A small image classifier, trained from scratch.
Model: 7.66M parameters, 48-pixel images, arch swin, activation swiglu, num experts 4, patch size [2, 2].
Training: adamw at rate 0.0013, 8300 steps, batches of 128.
Data: trained on capsule endoscopy frames (Kvasir-Capsule), 25.2 epochs.
Rows from block 2 of a small image classifier, named by matrix and row number. Rows with one number belong to one neuron. Each number is 128 + 24 x the weight over its row's rms, rounded and kept within 0 to 255. All counts start at 0. Numbers have three digits each.
After each neuron's rows are labels from the 100 images, of 14976, where the neuron reaches its largest size: "top examples" is what is common among them; "colour at peak" is the nearest of a few named colours to the mean colour under the peak. Only what is clearly more common there than usual is listed. The data: capsule endoscopy frames (Kvasir-Capsule). In brackets: how many of the 100.
# gate: MLP gate (model.blocks.2.mlp.gate.weight, 288x96), inputs 0-31
# fc1: MLP up (model.blocks.2.mlp.fc1.weight, 288x96), inputs 0-31
# fc2: MLP down (model.blocks.2.mlp.fc2.weight, 96x288, transposed), outputs 0-31

gate.274:173161127093119091133101121156137171094156101112112153107106156117111149112120160146146099127143
fc1.274:114098130126086122121111110179115153122092067150116170102118142104090144165135111090138156112092
fc2.274:145126125124137105123133141108132154091124114158122185125165121110122133120110152115156157091114
top examples: finding: angiectasia (44)
colour at peak: black (97)

gate.92:169148111114124083123091140114128128136149150107135112128103162129153128117127148149121072131137
fc1.92:093083128146105153134121156116117130152086126148123155094128139115107107179149097098105146111110
fc2.92:109082139121128123145150134134114117117103126179181185132139176135118159143124133100142167128094
top examples: finding: foreign body (31)
colour at peak: yellow (38); pink (27)

gate.69:156132097112131049145104153123096111154130153114140125121131149117131102135137152126133088153131
fc1.69:117092140151087150096132124130140163108104095140106157105102109120079165156123110087141139103090
fc2.69:107128126122123162156127163105112095137104139165168129129122156120102149142168146136147195145128
top examples: finding: foreign body (39)
colour at peak: white (45); pink (40)

gate.45:164143100108124060134097147129107127140141150112143129118123166121139112135133146137137075148126
fc1.45:142176123116157124140138129135145114133147142131153080178142149131172131102128162178139125167153
fc2.45:183159110132139104107141128129133135124179143091093091121114099122180125120108127134132062119153
top examples: finding: foreign body (37)
colour at peak: pink (45); white (37)

gate.56:126138095089129141126115130112123127130116135148065162101116123140095100155147122119140126161101
fc1.56:149099118154125123096133115128127113104129116131082057134141082142118156128111134111130126147104
fc2.56:107132080156091116131146151156135141124108144114150203057134145153146111143094102153112112128152
top examples: finding: ileocecal valve (29); finding: blood fresh (25)
colour at peak: orange (34)

gate.18:181140110105123058136101139132111135130138130106145124130119165132130122124129142132131074144131
fc1.18:115102136137092129107123125154127170110093083150091177079124126110094132161120120095125147091100
fc2.18:098086129131123158165141138108109117112092125178173169130143152134103149143156129107138197133092
top examples: finding: foreign body (43)
colour at peak: yellow (34); pink (33)

gate.196:172143100105108054128095149109110129126133163113131131115122165116135117138139141138135095156137
fc1.196:111089119146114128107126132112107128134084122127108156091128122122068124157127097082120124123087
fc2.196:069106144131118138167125127132133132139086097165173170137119144134079128147146120124131173138119
top examples: finding: foreign body (28)
colour at peak: white (32)

gate.65:168148093104105066134082152113108139129132151121122123116132164108137111140141142125149096141125
fc1.65:153174125106167119147126127125146111125151151125138091178140135130167140097130165170144129134171
fc2.65:159155116142136116086151121123130154112177133080102080138136113130168128107091104144128077111149
top examples: finding: pylorus (33); finding: foreign body (30)
colour at peak: white (36); pink (28)

gate.248:167141093099128079129083149108117133146136159107134121120122156109157109136130146133140092146131
fc1.248:098070134150088131109136136122117122134098126123132167105125120122106116156129097082109136117091
fc2.248:082096146128123157155135132142122123132088103170170173140134167136083130129153125100144180150101
top examples: finding: foreign body (35)
colour at peak: white (40); pink (39)

gate.186:161149096106126051139087142139122131117125136133140137103119163094134118135148142125147110146124
fc1.186:141167101104153113149121134101138103128139176139149099140133122122169128115144160174143133147164
fc2.186:152153124153142118083152090137118151132174142078118098143131119146168105110078105132107067117153
top examples: finding: pylorus (42); finding: foreign body (27)
colour at peak: grey (43); white (25)

gate.149:156145093105112059131093168143083137120115135130099122109130174099133125149146155124149107128125
fc1.149:131186105122148095148106108132132096143131136123125076158143122127167120135140135134137135169154
fc2.149:136167122124139143084149079139112151109160127088112114156121109121172095109073114144114079111158
top examples: finding: pylorus (39)
colour at peak: white (30)

gate.90:165146091105123050129077154129110143120136145117121127112123164107141119132136142136153101142136
fc1.90:098094146143095130107131122145101148130105083111121179101116131135087124151124092084120121115106
fc2.90:101094145122127133168110164131149101138082118171139175096131162117079139153161147111129184134098
top examples: finding: pylorus (38); finding: foreign body (26)
colour at peak: grey (41); white (29)

gate.145:108118126151100114091129120113171150073115113155122166144135116102162118162126110087131159070085
fc1.145:137104084129143111141123141083090094132110169150128134089165127115092111139136140112135129145122
fc2.145:146126109139116108141106098151163123111159059126120144125135086155135123128086118092133138079110
top examples: finding: angiectasia (58); finding: ileocecal valve (25)
colour at peak: orange (34)

gate.82:146148098119118066115080140102100138125130148125110122123131148102156114141150150138149108146137
fc1.82:102075152123106158132136127088139126126107127128146151152128111142096078133115095096113118118115
fc2.82:112097138123119104171103182127135126144075124165152158099142130142099149140165130114116163171102
top examples: finding: pylorus (44); finding: foreign body (25)
colour at peak: grey (30)

gate.57:168135104111131053141098150117112114146144149110137131118132153123134110132135149132121078151133
fc1.57:147160122111159115146140132106128099140151159123155097166139138138170109097130152163136114153163
fc2.57:164143124134126086091117103145138144126154133085093105130133096128160111112093125127118072111139
top examples: finding: foreign body (43)
colour at peak: white (42); pink (39)

gate.231:186158118104110094126091113117144164082165130126112135110107156114144145117125155143152111106147
fc1.231:149164112111165122136144135113156107127165165127109101132140098138160132103105156158140112134152
fc2.231:123133119135121128113134122125108104149144154097110037124126106129161133124131100129117096141144
top examples: finding: pylorus (32)
colour at peak: grey (51); pink (31)

gate.275:160144100104136036128094150145107130131132131127137125110130151107137116134135149133141101133142
fc1.275:113109164141111150107131120146132162112117071129088154089109127139087151137114109107126135090101
fc2.275:100094129108130145156113160092125103121086136179148147114129149120100161141187151126146195142110
top examples: finding: pylorus (38)
colour at peak: grey (34); white (26)

gate.183:127133130145101104079124116099156149079129117144081156117127129114141139143109114089154138093078
fc1.183:145113088133151118145144126064124106130094170121147160098166130123103094155121121112144135124117
fc2.183:138133122134122108127121107145145118123153094117097092119109109146157127129073119106124134085120
top examples: finding: angiectasia (51); finding: ileocecal valve (30)
colour at peak: orange (34)

gate.78:173138096110126062133105151113099106151144159110140125121123150123140105126135141133129077162132
fc1.78:152159116110169125155142117110135100136168156115158103176137128150173113089123151164125109151158
fc2.78:166143124125130089097109112144139153117157127099088097108130093113163137114098145133119081116136
top examples: finding: foreign body (45)
colour at peak: yellow (35); white (29)

gate.1:143110109145097084091112131093162151093111166143114126107130103098147137158128125093143133111093
fc1.1:151130144108121121134101101179140137154139106112140098140087118128124138126135119141109107148145
fc2.1:098105135131124174121150151080132118141104183114148149127130128146127134133137120160116131149149
top examples: finding: angiectasia (56)
colour at peak: orange (35)

gate.26:142111126153097116101124121088155145086124150141124150123129092093152135158131107073133131118095
fc1.26:134138145110116133139106114196139134143135105125127115140085109125130143123137124147113108140152
fc2.26:101120139123130171128154161081104124127101173119135132124140136139126128129149122166134118166153
top examples: finding: angiectasia (51)
colour at peak: orange (34)

gate.137:158133105117133044123103146111112116153139159114149123128129136120141103131125143127133081152132
fc1.137:142167128112159125150140139095127100142152158126157104168150133145166094101125157164132117149158
fc2.137:180136122124132067107117123145132138121153122095083106111133099123143128116095134117118075108138
top examples: finding: foreign body (43)
colour at peak: white (42); pink (39)

gate.163:173142108109126043131093134122110123137146148101132123117135152121138108121116146138131064139129
fc1.163:127150116125156136137145129100133092145148177123181089181131142135174110096120136155118112175158
fc2.163:170170132130101081111112122140119141116147117087058105119134109115152124104083139134138068122146
top examples: finding: foreign body (49)
colour at peak: yellow (36); white (32)

gate.114:158145086110121057136088168106110124147131172127137129115129155112152099140148139123138102159124
fc1.114:156174124097155114151112127134133129127162129134130095159124148131150139105128171180141121125168
fc2.114:165139121136129109099152112124122154108182139089084107135140106123169110118086114137116058113157
top examples: finding: foreign body (32)
colour at peak: white (42); pink (41)

gate.222:119178150075140137177098111165122115153144102103130127129109158157124145109149165156130120123157
fc1.222:123108150143103141111146131107145147101134155101142142132111124139135148131105108116085108130120
fc2.222:138054121133138118152123137146116127134099089135105128126134109120111120144120112063129136109094
top examples: finding: pylorus (27)
colour at peak: grey (36)

gate.229:144114130121116148169124119117082128116124144134090171113129167141069144139149124132126139169128
fc1.229:126158131098122139144119158090174126114124159129200173137119129125124123111138143145124156120143
fc2.229:117113107115100108148142107129109084154131128145123086145123074146143191101124134101113152152100
top examples: finding: ileocecal valve (27)
colour at peak: orange (39)

gate.286:160141099109135042138104151129096111150137146106142131119134149118137106130130138132124090147132
fc1.286:146156116124148109157134127102134082157157171114169096164132145131180098116123141155136116162138
fc2.286:146143118143130090095119111170123155119151115084075121142117097122160112110089136121115070114147
top examples: finding: foreign body (40)
colour at peak: white (42); pink (38)

gate.119:146121108152103083101105129079145149096118171137114140111126093107147136157134124085133125120089
fc1.119:103133129152150148129168141100121124108123126138114164124173139136144101116114132112137155103110
fc2.119:169139122131139085139105127160113135120159097124116087125123130100122148118128125079143122107101
top examples: finding: angiectasia (45)
colour at peak: orange (57)

gate.160:130104121138120132096144119067167119117116174113139166137127087143143123137109093093111102153109
fc1.160:110111138099117135151116127180125149159115099112161121126106160126117115125152132134097119141139
fc2.160:114141124116138174122151124141112113161134150119128074139138141120155083138153106159120120165181
top examples: finding: ileocecal valve (34); finding: ulcer (30)
colour at peak: orange (57)

gate.73:102116109093117124178107130097108102150089171143113170103137131118101127171159128132134136150120
fc1.73:123128115110129129122139125157099125159123103128096108096126146127140118126112143151145119109125
fc2.73:069114080100116148117159102144128133152098145144172134166192105122118092118141118162141146103161
top examples: finding: ulcer (39)
colour at peak: orange (33)

gate.46:149095144176142154124139081108127122144128139120083117123142111153111136162121108122133145156121
fc1.46:122150145132095125144135124113209136150142160124170062176127060126208119107107098131114116122123
fc2.46:123132121061133108128112098102121093138131125153066090123133101137171148101122136143175137132123
top examples: finding: ileocecal valve (27)
colour at peak: orange (51)

gate.144:141103119162102135112129118090164123109110165139134169126126095103128119151130098079129135143090
fc1.144:140123147114106138127118098165155148126139109104127126141072124141116134116119130128096109131151
fc2.144:116123143123123161132155137122091098148112184130140099113147135118137114124145127155121121195139
top examples: finding: angiectasia (57)
colour at peak: orange (40)

gate.219:169161101104126042117089140131115140121136133121127118118121151107139111127132148135143090149132
fc1.219:133090160131109142117144101157112162118123078109104161088114121140083147131112110094110125084105
fc2.219:103094131112130134153115161113132119112090138178153168116123149117107165138176138108145199139092
top examples: finding: pylorus (43); finding: foreign body (26)
colour at peak: grey (35); white (25)

gate.87:138137088118122071118075157122115108149119174124137117134135148100164090139138140131138107167124
fc1.87:166169112106152079141098116150118137117144134128127109131126146125143150111132177157153132136151
fc2.87:167163131135144125098139074131130144107196119072104115156114101130161116102081126140111086098167
top examples: finding: pylorus (39); finding: foreign body (28)
colour at peak: white (28); grey (28)

gate.194:133113101150099090103105140087144138100113166145117132103128099101137130160137117089141129130097
fc1.194:153126142105115131133107109170138126163133120109145095136087120133118130127133126134106099158141
fc2.194:086108136124121170122154142094121112145096181120143147137147119143127124130136116155113133159148
top examples: finding: angiectasia (56)
colour at peak: orange (33)

gate.17:164134094112124050138085147121106124137122155122150137109134153105141106141144146131140108159123
fc1.17:100093130149093133114150125130116140136101115130105164080127119146089141158113095085110133116096
fc2.17:097098137121128147172113147139162112160090125177149153107123151128079128149173137121146183157108
top examples: finding: foreign body (31); finding: pylorus (30)
colour at peak: white (38); pink (26)

gate.94:170150116105123068127103141113128141107147153095109136111119147130140120130112146133120080119130
fc1.94:132152137122147134129127114121204131129157162130144130166114125148193114103116129170126120117141
fc2.94:137121139148129116120147156156109126133132116086067125104147126123088125100122119119125066132136
top examples: finding: ileocecal valve (45)
colour at peak: grey (49)

gate.19:162139095117123048124085150128102128125132152124131124109124165102131110133136146131140092152123
fc1.19:107081153147103148119142119121119136129096105120113168105127111130081131154114090088115124109100
fc2.19:097088143111127140160116160132135118144076120172154171123138158123071133137169149123147178141091
top examples: finding: foreign body (29); finding: pylorus (29)
colour at peak: white (36); pink (29)

gate.71:167167123118150100127135117103141134113157157105099098126127116137155119108106158149129098147140
fc1.71:095095101144138113119143116115126101156111153138113139112167093132134072143133105106121143141100
fc2.71:121090128133125117133171142140101138093127105135142184129173136142110157100090117104134132111109
top examples: finding: ileocecal valve (38)
colour at peak: orange (73)

gate.120:129102112155102117091121114091172149088106152140117159119127100093137125154127110085135130123094
fc1.120:120123106141150108128155155079109109123123162144128129121176126127155112141120129122152137116120
fc2.120:155137133136138106127115103141149150097153074139105134139112116130126132127099123107132140058104
top examples: finding: angiectasia (49)
colour at peak: orange (43)

gate.263:119175135077129116168094138165122113151142093117127129124100156139128133115154158153116115121150
fc1.263:115153115110155120163117137142109125137125101146114107137156125117129131127165161135163155105138
fc2.263:123187124132116143107151114106137129129166147136156117125111150130156134121134115189135122149179
top examples: finding: pylorus (31)
colour at peak: grey (39)

gate.269:147190145085138137146120141120142132127165132099133096146103153159142149094129158175121114108164
fc1.269:138163108118141099129112150153122151120133094153117130123131165100145119122142163127168144105132
fc2.269:104181132137128143102131132122130143131134164132173126139131161120163147123137125168127117152154
top examples: finding: pylorus (27)
colour at peak: grey (84)

gate.243:152144085102131063128088147117100130134117173130135127111126172117130109133149140133142095158131
fc1.243:098085140158103162119138140113115141118090114122119167104131131114106112159124079092126131129085
fc2.243:114094127121125138187120144142134113154079115178149161116126147130084145157172150116154187154087
top examples: finding: foreign body (33)
colour at peak: white (37); pink (33)

gate.209:183133109110127057134104133119107109145138154101145125124129139128135109131121143130131074151129
fc1.209:138142121120151141149151131088135089149163174110170093179145122144170104100123136168120117168158
fc2.209:170140125133120086112109111153132149112147122105088125108139096110135137114112142129143079108126
top examples: finding: foreign body (38)
colour at peak: yellow (49); pink (27)

gate.118:159138101100125049133087162135103125131126144121141125114123160102129106139142149129143100142128
fc1.118:118081139148094132108130116148124154136107085115113157101112127131084149144102093092113126099098
fc2.118:097103137108121150170109170105134115142081131184154156119128139119097142143182143124148191135114
top examples: finding: foreign body (30); finding: pylorus (30)
colour at peak: white (40); pink (31)

gate.207:179160130102118086126091135144151160083156114112106141110099158123132149114122160141145102109140
fc1.207:105095136136097133122111125171103148141101064142120172112111148116078131156150106100126142119105
fc2.207:138122123117138111149133138103145147107112109166143213120142141122095153126120150117152169113104
top examples: finding: angiectasia (32)
colour at peak: black (100)

gate.32:117092141168128145100149115086158109130107165120159134155136074144143116138114088102091127143106
fc1.32:136133126139145123115142140107109123103128160147119114146175099130150136126115127129151138156126
fc2.32:142090118128124100126109142088143158113094131133138196126122120115091133134144118086135141089095
top examples: finding: ulcer (30); finding: ileocecal valve (27)
colour at peak: orange (98)

gate.124:143114115154108092089110134079147150088116164141120131114125097101147138163131126080144132126095
fc1.124:108120114145143131123155154077112114101120153143122156117170137123136118136125132113154149115112
fc2.124:157143118130131089137096109173142149112157079146106099122115119110131125132121140101149132098110
top examples: finding: angiectasia (52)
colour at peak: orange (36)

gate.180:130091138156122137095139112092168124114107168124159151147141089136146112140116092099100124157106
fc1.180:132127124141156119107156134116112108114133157145123111143174093122158135129113127115149130143116
fc2.180:158098128137140105130099145083148167107112120135139184132113132116090146120135128090132146068097
top examples: finding: ileocecal valve (46)
colour at peak: orange (94)