{
  "horizontal_flip": false,
  "num_classes": 11,
  "norm": "layernorm",
  "head_dim": 48,
  "layer_scale_init": 0.1,
  "inner_norm": false,
  "num_experts": 4,
  "shared_expert": false,
  "patch_size": [2, 2],
  "widths": [48, 96, 192, 384],
  "label_smoothing": 0.05,
  "optimizer": "adamw",
  "max_steps": 8300,
  "final_lr_fraction": 0.1,
  "weight_decay": 0.2
}
Rows from block 8, named by matrix and row number. Rows with one number belong to one neuron. Each number is 128 + 24 x the weight over its row's rms, rounded and kept within 0 to 255. All counts start at 0. After the name is the row's rms in percent of the matrix's.
# gate: MLP gate (model.blocks.8.mlp.gate.weight, 576x192), inputs 0-63
# fc1: MLP up (model.blocks.8.mlp.fc1.weight, 576x192), inputs 0-63
# fc2: MLP down (model.blocks.8.mlp.fc2.weight, 192x576, transposed), outputs 0-63
gate.397 093 [119  79 120 136 175 144 144  56 145 132 151 141 119 114 104 127 159 122 129 163 198 157 119 169 137 138 108  89 121 148 125  97  93 100 181 122 120 145 112 115 120  88 178 119 168 116 130 102 147 141 138 148 136 103 110 143  96 155 123 118  79  94 102 132]
fc1.397 095 [126 150 188 132 126 147 132 113 135 146  80 148 102 160 138 114 118 131 144 136 129 144 174 141 131  90  97 136 149 147 142  93 145 221 140 109 124  79 176 150 114 123 120 140 118 133 100 133 138 113 124  90 131 130 171 130 146 130 114 154  92 125 136 135]
fc2.397 095 [131 112 137  88 146  99 127 144 153 145 110 149 115 104 105 151 158  98 113 117 149 109  84 138 107 102 129 154 111 113 120 150 117  77 133 108 180  75 104 110 149 134 129 112 101  87 122  97 109 143 121 105 105  90 106 151 125 139 143 143 119 136 121 104]
gate.398 082 [151 132  63 132 132 114 139 137 141 140 156  97 121 105 127 169 148 135 120 123 119 101 136 175 136  76 155 120 153 115 141 118 108 123 138 104 122 169 104 134 118 129 159 115 102  94 106 134 113  80 135 171 137  79 147 138 150  79  89 144 123 174 145 166]
fc1.398 080 [124 108 107 124 117 146 105 102 114 144 186  83 151 138 135 103 156 101 120  99 160 108 104 156 124 129 126 143 117 126 134 139 118  52 113 138 137 130  94 114 155 133 167 108 119  95 167  99 135 112 163 172 139 110 119 128  95 148 160 137 118 117  72 136]
fc2.398 080 [107 116 179 141  99 106 142 142 128 139 102  96 154 162 149 156 144 146 158  95 102 138 111 107 125  93 183 120 163 106 137 139 176  67 112 126 120 127 119 122 109 148 113 133 107 139 169 111 147 142 113 150 117 141  88 116 109 145 160 119 119 112 109 162]
gate.399 106 [136 131 146 143 141  82  92 119 141 158 143 169 124 127 111 101 171 135 117 152 172 151 113 116 135 146  86 127 125 138 131  85 133 137 144 126 116 181  83 141 115 109 140 101 154 128 154 134 123  56 113 127 108 143 108 155 122 114 104 159 102 118 136 123]
fc1.399 101 [175 119 140 134 165 145 118  88 125 114 152 158 106 120 151 119 121 139 146 127 129 102 143 120 110 167 104 137 156 177 139 104 138 138 142 165 104 155 172 144 150  97  91 131 142 158  83 166 100 147 103 123 102 104 101 128 115 144 144 137 153 164 123 157]
fc2.399 099 [152 107 133 155 125 142 141 119 145  84 183  97 140 113 145  96 110 161 124 149 120 136 139 110 115 190 141 115  73 114 123  94 147  77 147 139  90 132 152 101 118  98 132 140 163 165 169 145 131 139 121 145 113 139 116 128 129 157 115  94 149 138 125  90]
gate.400 075 [108  98  84 133 123 102 134 170 156 108 171  92 122 134 121 129 117 138  86 129 152 102  96 142 111 132 135  94 115 119 126 103 137  69 143 105 111 164 100 110 137 122 117 110 154 130 141 128 131 128 140 154 164 146 160 146 163 153 132 109 112 122 118 109]
fc1.400 053 [119 114 146 159 119 119 133 159 140 112 166 116 150  98 119 127 110 147 107  96  94 127 144 127 150 128 166 126 156 112 109 129 158  85 130 176 100 137 103  96  87 143 124 153 124 116 174 122 131 144 112 208 107 163 116 159 139 149  90 139 127 112 130 103]
fc2.400 056 [134 148 145 148  92 142  66 132 127 115 114 158 140 200 157 101 117 149 107 120 106 168 113 110 150  88 102 119 162  97 127 151 151 134 101 172 113 144 150 101 106 128 110 148 105 144 150 135 146 122 137 122 131 137 136 117 123 123 156 146 120 115  84 139]
gate.401 089 [143 102 164 117 133 147  95 116 133 167  75 178 122 144 125 130 142  95 139 140 169 137 129 137 107 137 111 135 106 181 125 107 128 130 101 160 131 111 162 141 172 134 107 142  96 121 136 144 102 116 125 147  97 120 115 145 104 119 162 144 127 140 120 147]
fc1.401 069 [127 131 136  95 138 103 130 196 115 179 141 147  86 135 102 159 163  92  92 130 141 146 100 152 116 132 112 138 146 170 120 133 117 153 115 142 141 171 103 121 149 136  96 119 124 132 141 126 111 127 152 136 152 109 138 134 102 115 117 149  97 121 125 139]
fc2.401 072 [162  77 117 164  94 131 130 112 102 177 116 175 153 138 124 112 135 155 158 145 154 144 116 100 108 103  99  93 101 141  96 119 118  86 139 149 128 117 130 131 167 145 112 131 129 171 120  94 102 164 119 103 118 130 136 173 120 165 190 125 117 108 113 117]
gate.402 101 [161  99 153 162 165 144 138 115 113 113 128  90 130  94 154 118 117 150 156 148 134 154 142  99 119 131 150  98 141 127 120 116 137 108 175 141  92 130 167 138 136  86 122 160 149 141 144 153 138 168 111 155 139 123  85 120  94 191 127 103 134 123  94 120]
fc1.402 118 [138 105 149 127 131 175 109 119 123 150 141 134 135 100 133  93 151 126 141 173 155 159 105 139 127 141 144 123 162 113  80 125 117  98 140 165 126 102 126 116 127 121 148 153 142 107 156 126 141 162 156 132 129  99  98 153 101 141 113 144 105 138 121 120]
fc2.402 109 [130 117 148 137 130  81 152 105 136 148 148 129  98 140 137 124 124 124 194 119 160 131 121 139 102 150 114 112  76 164 146  99 122 107 130 127 123 134  99 127 151 141 115 119 113 171 107 118 110 133 107 149 123 127 116 127 122 171 159 127 123 129 102 102]
gate.403 099 [135  89 136 122 135 159 126 121 165  94 154 168 122 118 105 115 155 117 107 133 163 105  85 146 125 127 102 131 137 143 137 138 118 160 133 177 143 132  88 131 139 113 170 115 129  98 115 108 118  84  95 106 116 118 117 172 139 123 123 164 119 122 121  92]
fc1.403 096 [ 73 124 138 137 124 133  81 153 104 144 122 160 174 118 108 119 169 127  89 126 154 156 112 139 155 149 114 106 130 127 107 133 111 100 155 127 113 173 114 125 111 102 137  91 162 105 162 108 191 145 155 133 159 120 126 132 106 114 173 134 120  93 129 151]
fc2.403 097 [146 121 154 163 134 132 122  80  61 140 155 126 127 113 144  98 124 149 117 158 131 164 164  91 129 137 121  97 150 132 142 103 116 125 159 150 103 165 113 130 121  97 140 132 160 156 152 129 143 135 117 141 119 136 116  92 111 134 104 125 106 113  93 121]
gate.404 099 [117  73 141 119 134  82 131  78 132 112 136 123 124 131 110 120 135 107 111 134 167 150 129 139 130 130 102 118 125 155 168  85 106 132 129 112 154 132  86 120 136 110 108 118 137 112 136 104 137 108 118 144 138 104 143 118 144 152 112 105  73 101 110  90]
fc1.404 096 [110 100 150 127 108 115 101 134 141 112 143 129 166 153 119 105 110 119 101 130 137 150 109 125 125 191 112 141 133 134 174  80 146  72 112 138 115 157 127 115 131 148 106 117 117 119 160 126 123  89 121 147 107 121 119 146 142 140 165 124 100 148 156 144]
fc2.404 092 [103 114 151 139 133 145 130 141 139 160 129 145 111 144 126 146 142 116 160  88 149 131  94 148 108  77 153  76 125 143 107 130 115 151 107 138 135 132 114 184 143 140 124 144 124  87  83 132 158 136 174 133 160 147 163 125 117 121 118 150 118  49 118 112]
gate.405 114 [113 129 143  89  97 155 144 143 132  80 105 115 150 147 124 139 152  92 124 131 154 118 112 185 162 103 125 146 158 116 144 160 103 165 120 139 178 128 131 117 117 136 187 136 111  96 123 105 149 146 114  95 134  82 116 137  98 123  96 114 130 139 128 173]
fc1.405 118 [154 126  95 112 114 109 169 121 139 121 139  56 112  86 151 160 126 122 152 116 118 108 145 130 102  84 131 152 122 126 145 121 140  85 101 110 135 127 128 121 114 156 122 161  80 130  93 140  89 139  78 160 101 104 124 141 127 162 107 116 150 174 101 122]
fc2.405 133 [ 85 147 115 133 115 154 119 164 128 143  96 141 163 143 105 147 147 143 118 114 125 108 101 150 162 103 127 102 133 103  94 155 121 174 121 125 124 132 114 143 131 156 141  96 130 118 128 109 163 118 154  99 169 156 148 143 135 104 142 145 147  86 172 165]
gate.406 123 [133 132 129 138 138 140 126 135 112 112 137 144 138  98 132  75 123 129 150 158 129  85 106  86 109 156 114 115 145 127 139 129 105 115 130 156 119 113 139  99 174  96 100 131 163 124 114 152 121 149 156  85 122 111 119 103 156  78 128 121 128 161 148 120]
fc1.406 130 [ 85 142 126 116 112 157 118 178 110  99 100  91 184 129 122 117 123 136 119 131 121 114  97 131 151 126 166 104 130  86 100 183 113 121 111 153 137 132 130 125 154 121 124 142 128 109 167 119 165 186 150 101 194 131 154  90 108  99 165 100 138  99 109 135]
fc2.406 126 [105 141 129 124 139 113 139 139 104 178 106 142 104 154 119 160 123 115 139 116 118 124 130 128 133 104 110 110 171 150 162 129 112 156  74 131 131 136  97 128 127 187 115 143  77 120 120 133 130  87 102 147 153 122 129  97 128  95 117 174 102 133 102 139]
gate.407 098 [141  90  99 123 179 110 113 125 132 123 147 101 110 122 122 129 106 103 116 128 168 116 126 148 105 111 150  95 180 197 108  91  93  94 137 159 131 151 121 140 210  98 104 114 144 111 132 130 135 135 132 144 135 128 163 129 167 132 137 134 101 100 123  88]
fc1.407 099 [123 145 124 112 124 175 100 130 101 122 107 111 134 121 132  97 133 102 164 135 136 101 128 141 109 114 146 144 122 102  53 167 101 133 125 169 135  99 164 121 154 107 131 130 133 124 157 140 122 211 165  87 125 123 123 129 115 104 160 129 149 155 134 119]
fc2.407 099 [117 133 183 117 156 112  95 103 125 172 105 149 133 134 148  88 168 120 195 137 150 160 105 159 139 146  51 136 139 143 129 124 144 143 112 167 131 103 110 126  99 142 113 104 109 155 159 110 141 109 131 139 131 101 100 142  96 123 140 170  77 158  75 151]
gate.408 073 [147  80 101 102 144 159 159  77 142 139 168  57 108 112  90 125 118 112 127 129 141  94 133 168 128 140 181 119 141 151 178  99  99  72 153 117 138 147 128 127 146 116 163 178 127 107 122  98 114 132 127 139 138 104 123 145 148 146 114 147 129 101 130 117]
fc1.408 054 [109 127  96 131 127 129 112 134 151 127 161 114 136 154 131 122 122 118 105  97 121 138 155 163 162 120  79 124 148 128 135 112 137 152 109 121 132 116 148 127 127 132 168 100  95 123 147 124 140  58 114 113 141 147 166 135 164 126 132 191  86 123  96 118]
fc2.408 058 [155 128 155 101 137 106 135 131 141 143  94  95 100 102 127 129 143 124 129 152 131 144 111 141  83  89 130 153 126 119 149 123 131 144 116  80 141 102 123 138 124 104 164 132 133 118  95  56 126 126 117 121 111  79 128 109 140 123  97 105 103 143 177 133]
gate.409 103 [148 132 135 117 159 128 118 140 159 119 147 114 108 128 126 119 113 124 121  87 133  91 115 126 102 105  98 140 148 141 135 131 124 136 144 147 121 101 125 107 147 104 115  89 151 138  99 134  80 102 159 106  97 125 171 138 186  82 127 153 116 154 168 109]
fc1.409 105 [174  92 153 113 110 163 156  60 143  87 158 145 103 105 144 103 125 125 124 159 143 127 153 126 127 123 130 148 178 135 148 130 123 104 139 157 126 124 146 111 126 115 171 147 125 131 137 141 103 146 113 147  64  77  64 173  99 169  92 115 137 163  95 121]
fc2.409 094 [112 159 139 120 149 159 144 166 164 114  98 109 112 162 134 113 132 110 168 111 119 130  93 105  91 103 151 117  75 121  80 147 156 174  93 107 127  98 124 175 155 162 103 139 115 125  71 124 108 118 156 118 141 137 188 111 145 116 137 124 133  87 167 117]
gate.410 111 [121 160  96 119 157 111 100 172 142 170 114 126  91 142 112 189 140 111 128  74 114 119 129 161  83 120  82 115  98 154 111 126 152 175 119  90 144 146 126 186 140 136 114  88 101 140 112 102 136 106 118 121 140 181 127 103 120 106 136 173 132 123 154 134]
fc1.410 108 [148 138 128 162 103 104 179 138 122  96 149  98 129 143 157 145  90 160 119 119  99 146 156 104 148  63 156 118 120 105 163 117 152 131 120 118 110 115 132 123  80 149 120 143 107 147 124 147 129  94 143 158 128 135 201 135 173 129  98  95 123 113 134 121]
fc2.410 119 [110 132 136 173 129  95 151 107 122 125 160 103 125  90 131 140 129 169 103 151 125 136 141 113 138 184 148 102 105 124 143 104 145 119 174 101  92 156  92 117 103  92 115 116 163 155 163 132 156 141 118 154 146 148  86 123 118 138 110 118 118 126 104 105]
gate.411 100 [145  77 140 146 197 143 145 113 139  87 154  86  92 107 124 143 126 136 148 124 142 135 130 127  97 108 169  66 156 146 119  85 129  93 147 136 105 124 126 140 155  93 137 126 153 144 156 122 138 128 110 134 121 148 130 104 164 140  91 156  85  91 160 105]
fc1.411 106 [121 195 110 122  84  85 111 140  98 135 136 165 159 143 145 109 100 134 114 124  87 141 157 111 162 144  86 170  91 113 138 156 139 163 129 126 133 139 128 118  89 137 104 103 131 143 117 151 115 111 149 123 113 121 163 137 114 117 169 102 175 145 122 138]
fc2.411 107 [122 146 108 161 159 116 126 136 119 151 149 129 128 124 113 139 132 150  79 122 117 106 127  95 109 111 124 107 166 124 107 116 124 123 142 128 111 126  95 110 126 117 111  77 179 112 143 136 130  95 181 134 140 134 180  85 183  72 125 144 104  98 167 116]
gate.412 077 [143 117 110 129 158 130 120 134 128 120  96  98  86  85 138 167 129 130 153 132 102  97 127 127  98 100 142 128 126 120 141 119 128 169 148  51 125 130 186 165 147  89 133 153 150 103  40 129 124 129 140 140 154 118 186 135 133  80  87 117 149 146 149 111]
fc1.412 080 [122 153 162 161 115 121 133 136 130 142  72 165 124 127 147 125 118 150 127 156 109 154 118  93 118 142 148 114  98 103 159 103 138 151 122  99  99 135 160 153 103 140 101 131 120 114 100 141 127 144 156 146 128 117  93 127  96  80 116  93 146 127 158 136]
fc2.412 077 [149 127 129 161 135 137 141 109  76 169 154 139 149  98 166 145 151 163 156 133 124 117 172  72 117 103 136 118 111 113  88 134 179  94 157 128 108 118 149 118 130 123 132 130 152 183 149 134 113 155 139 129 126 142 119  97 137 176 156 121 159 105 113 118]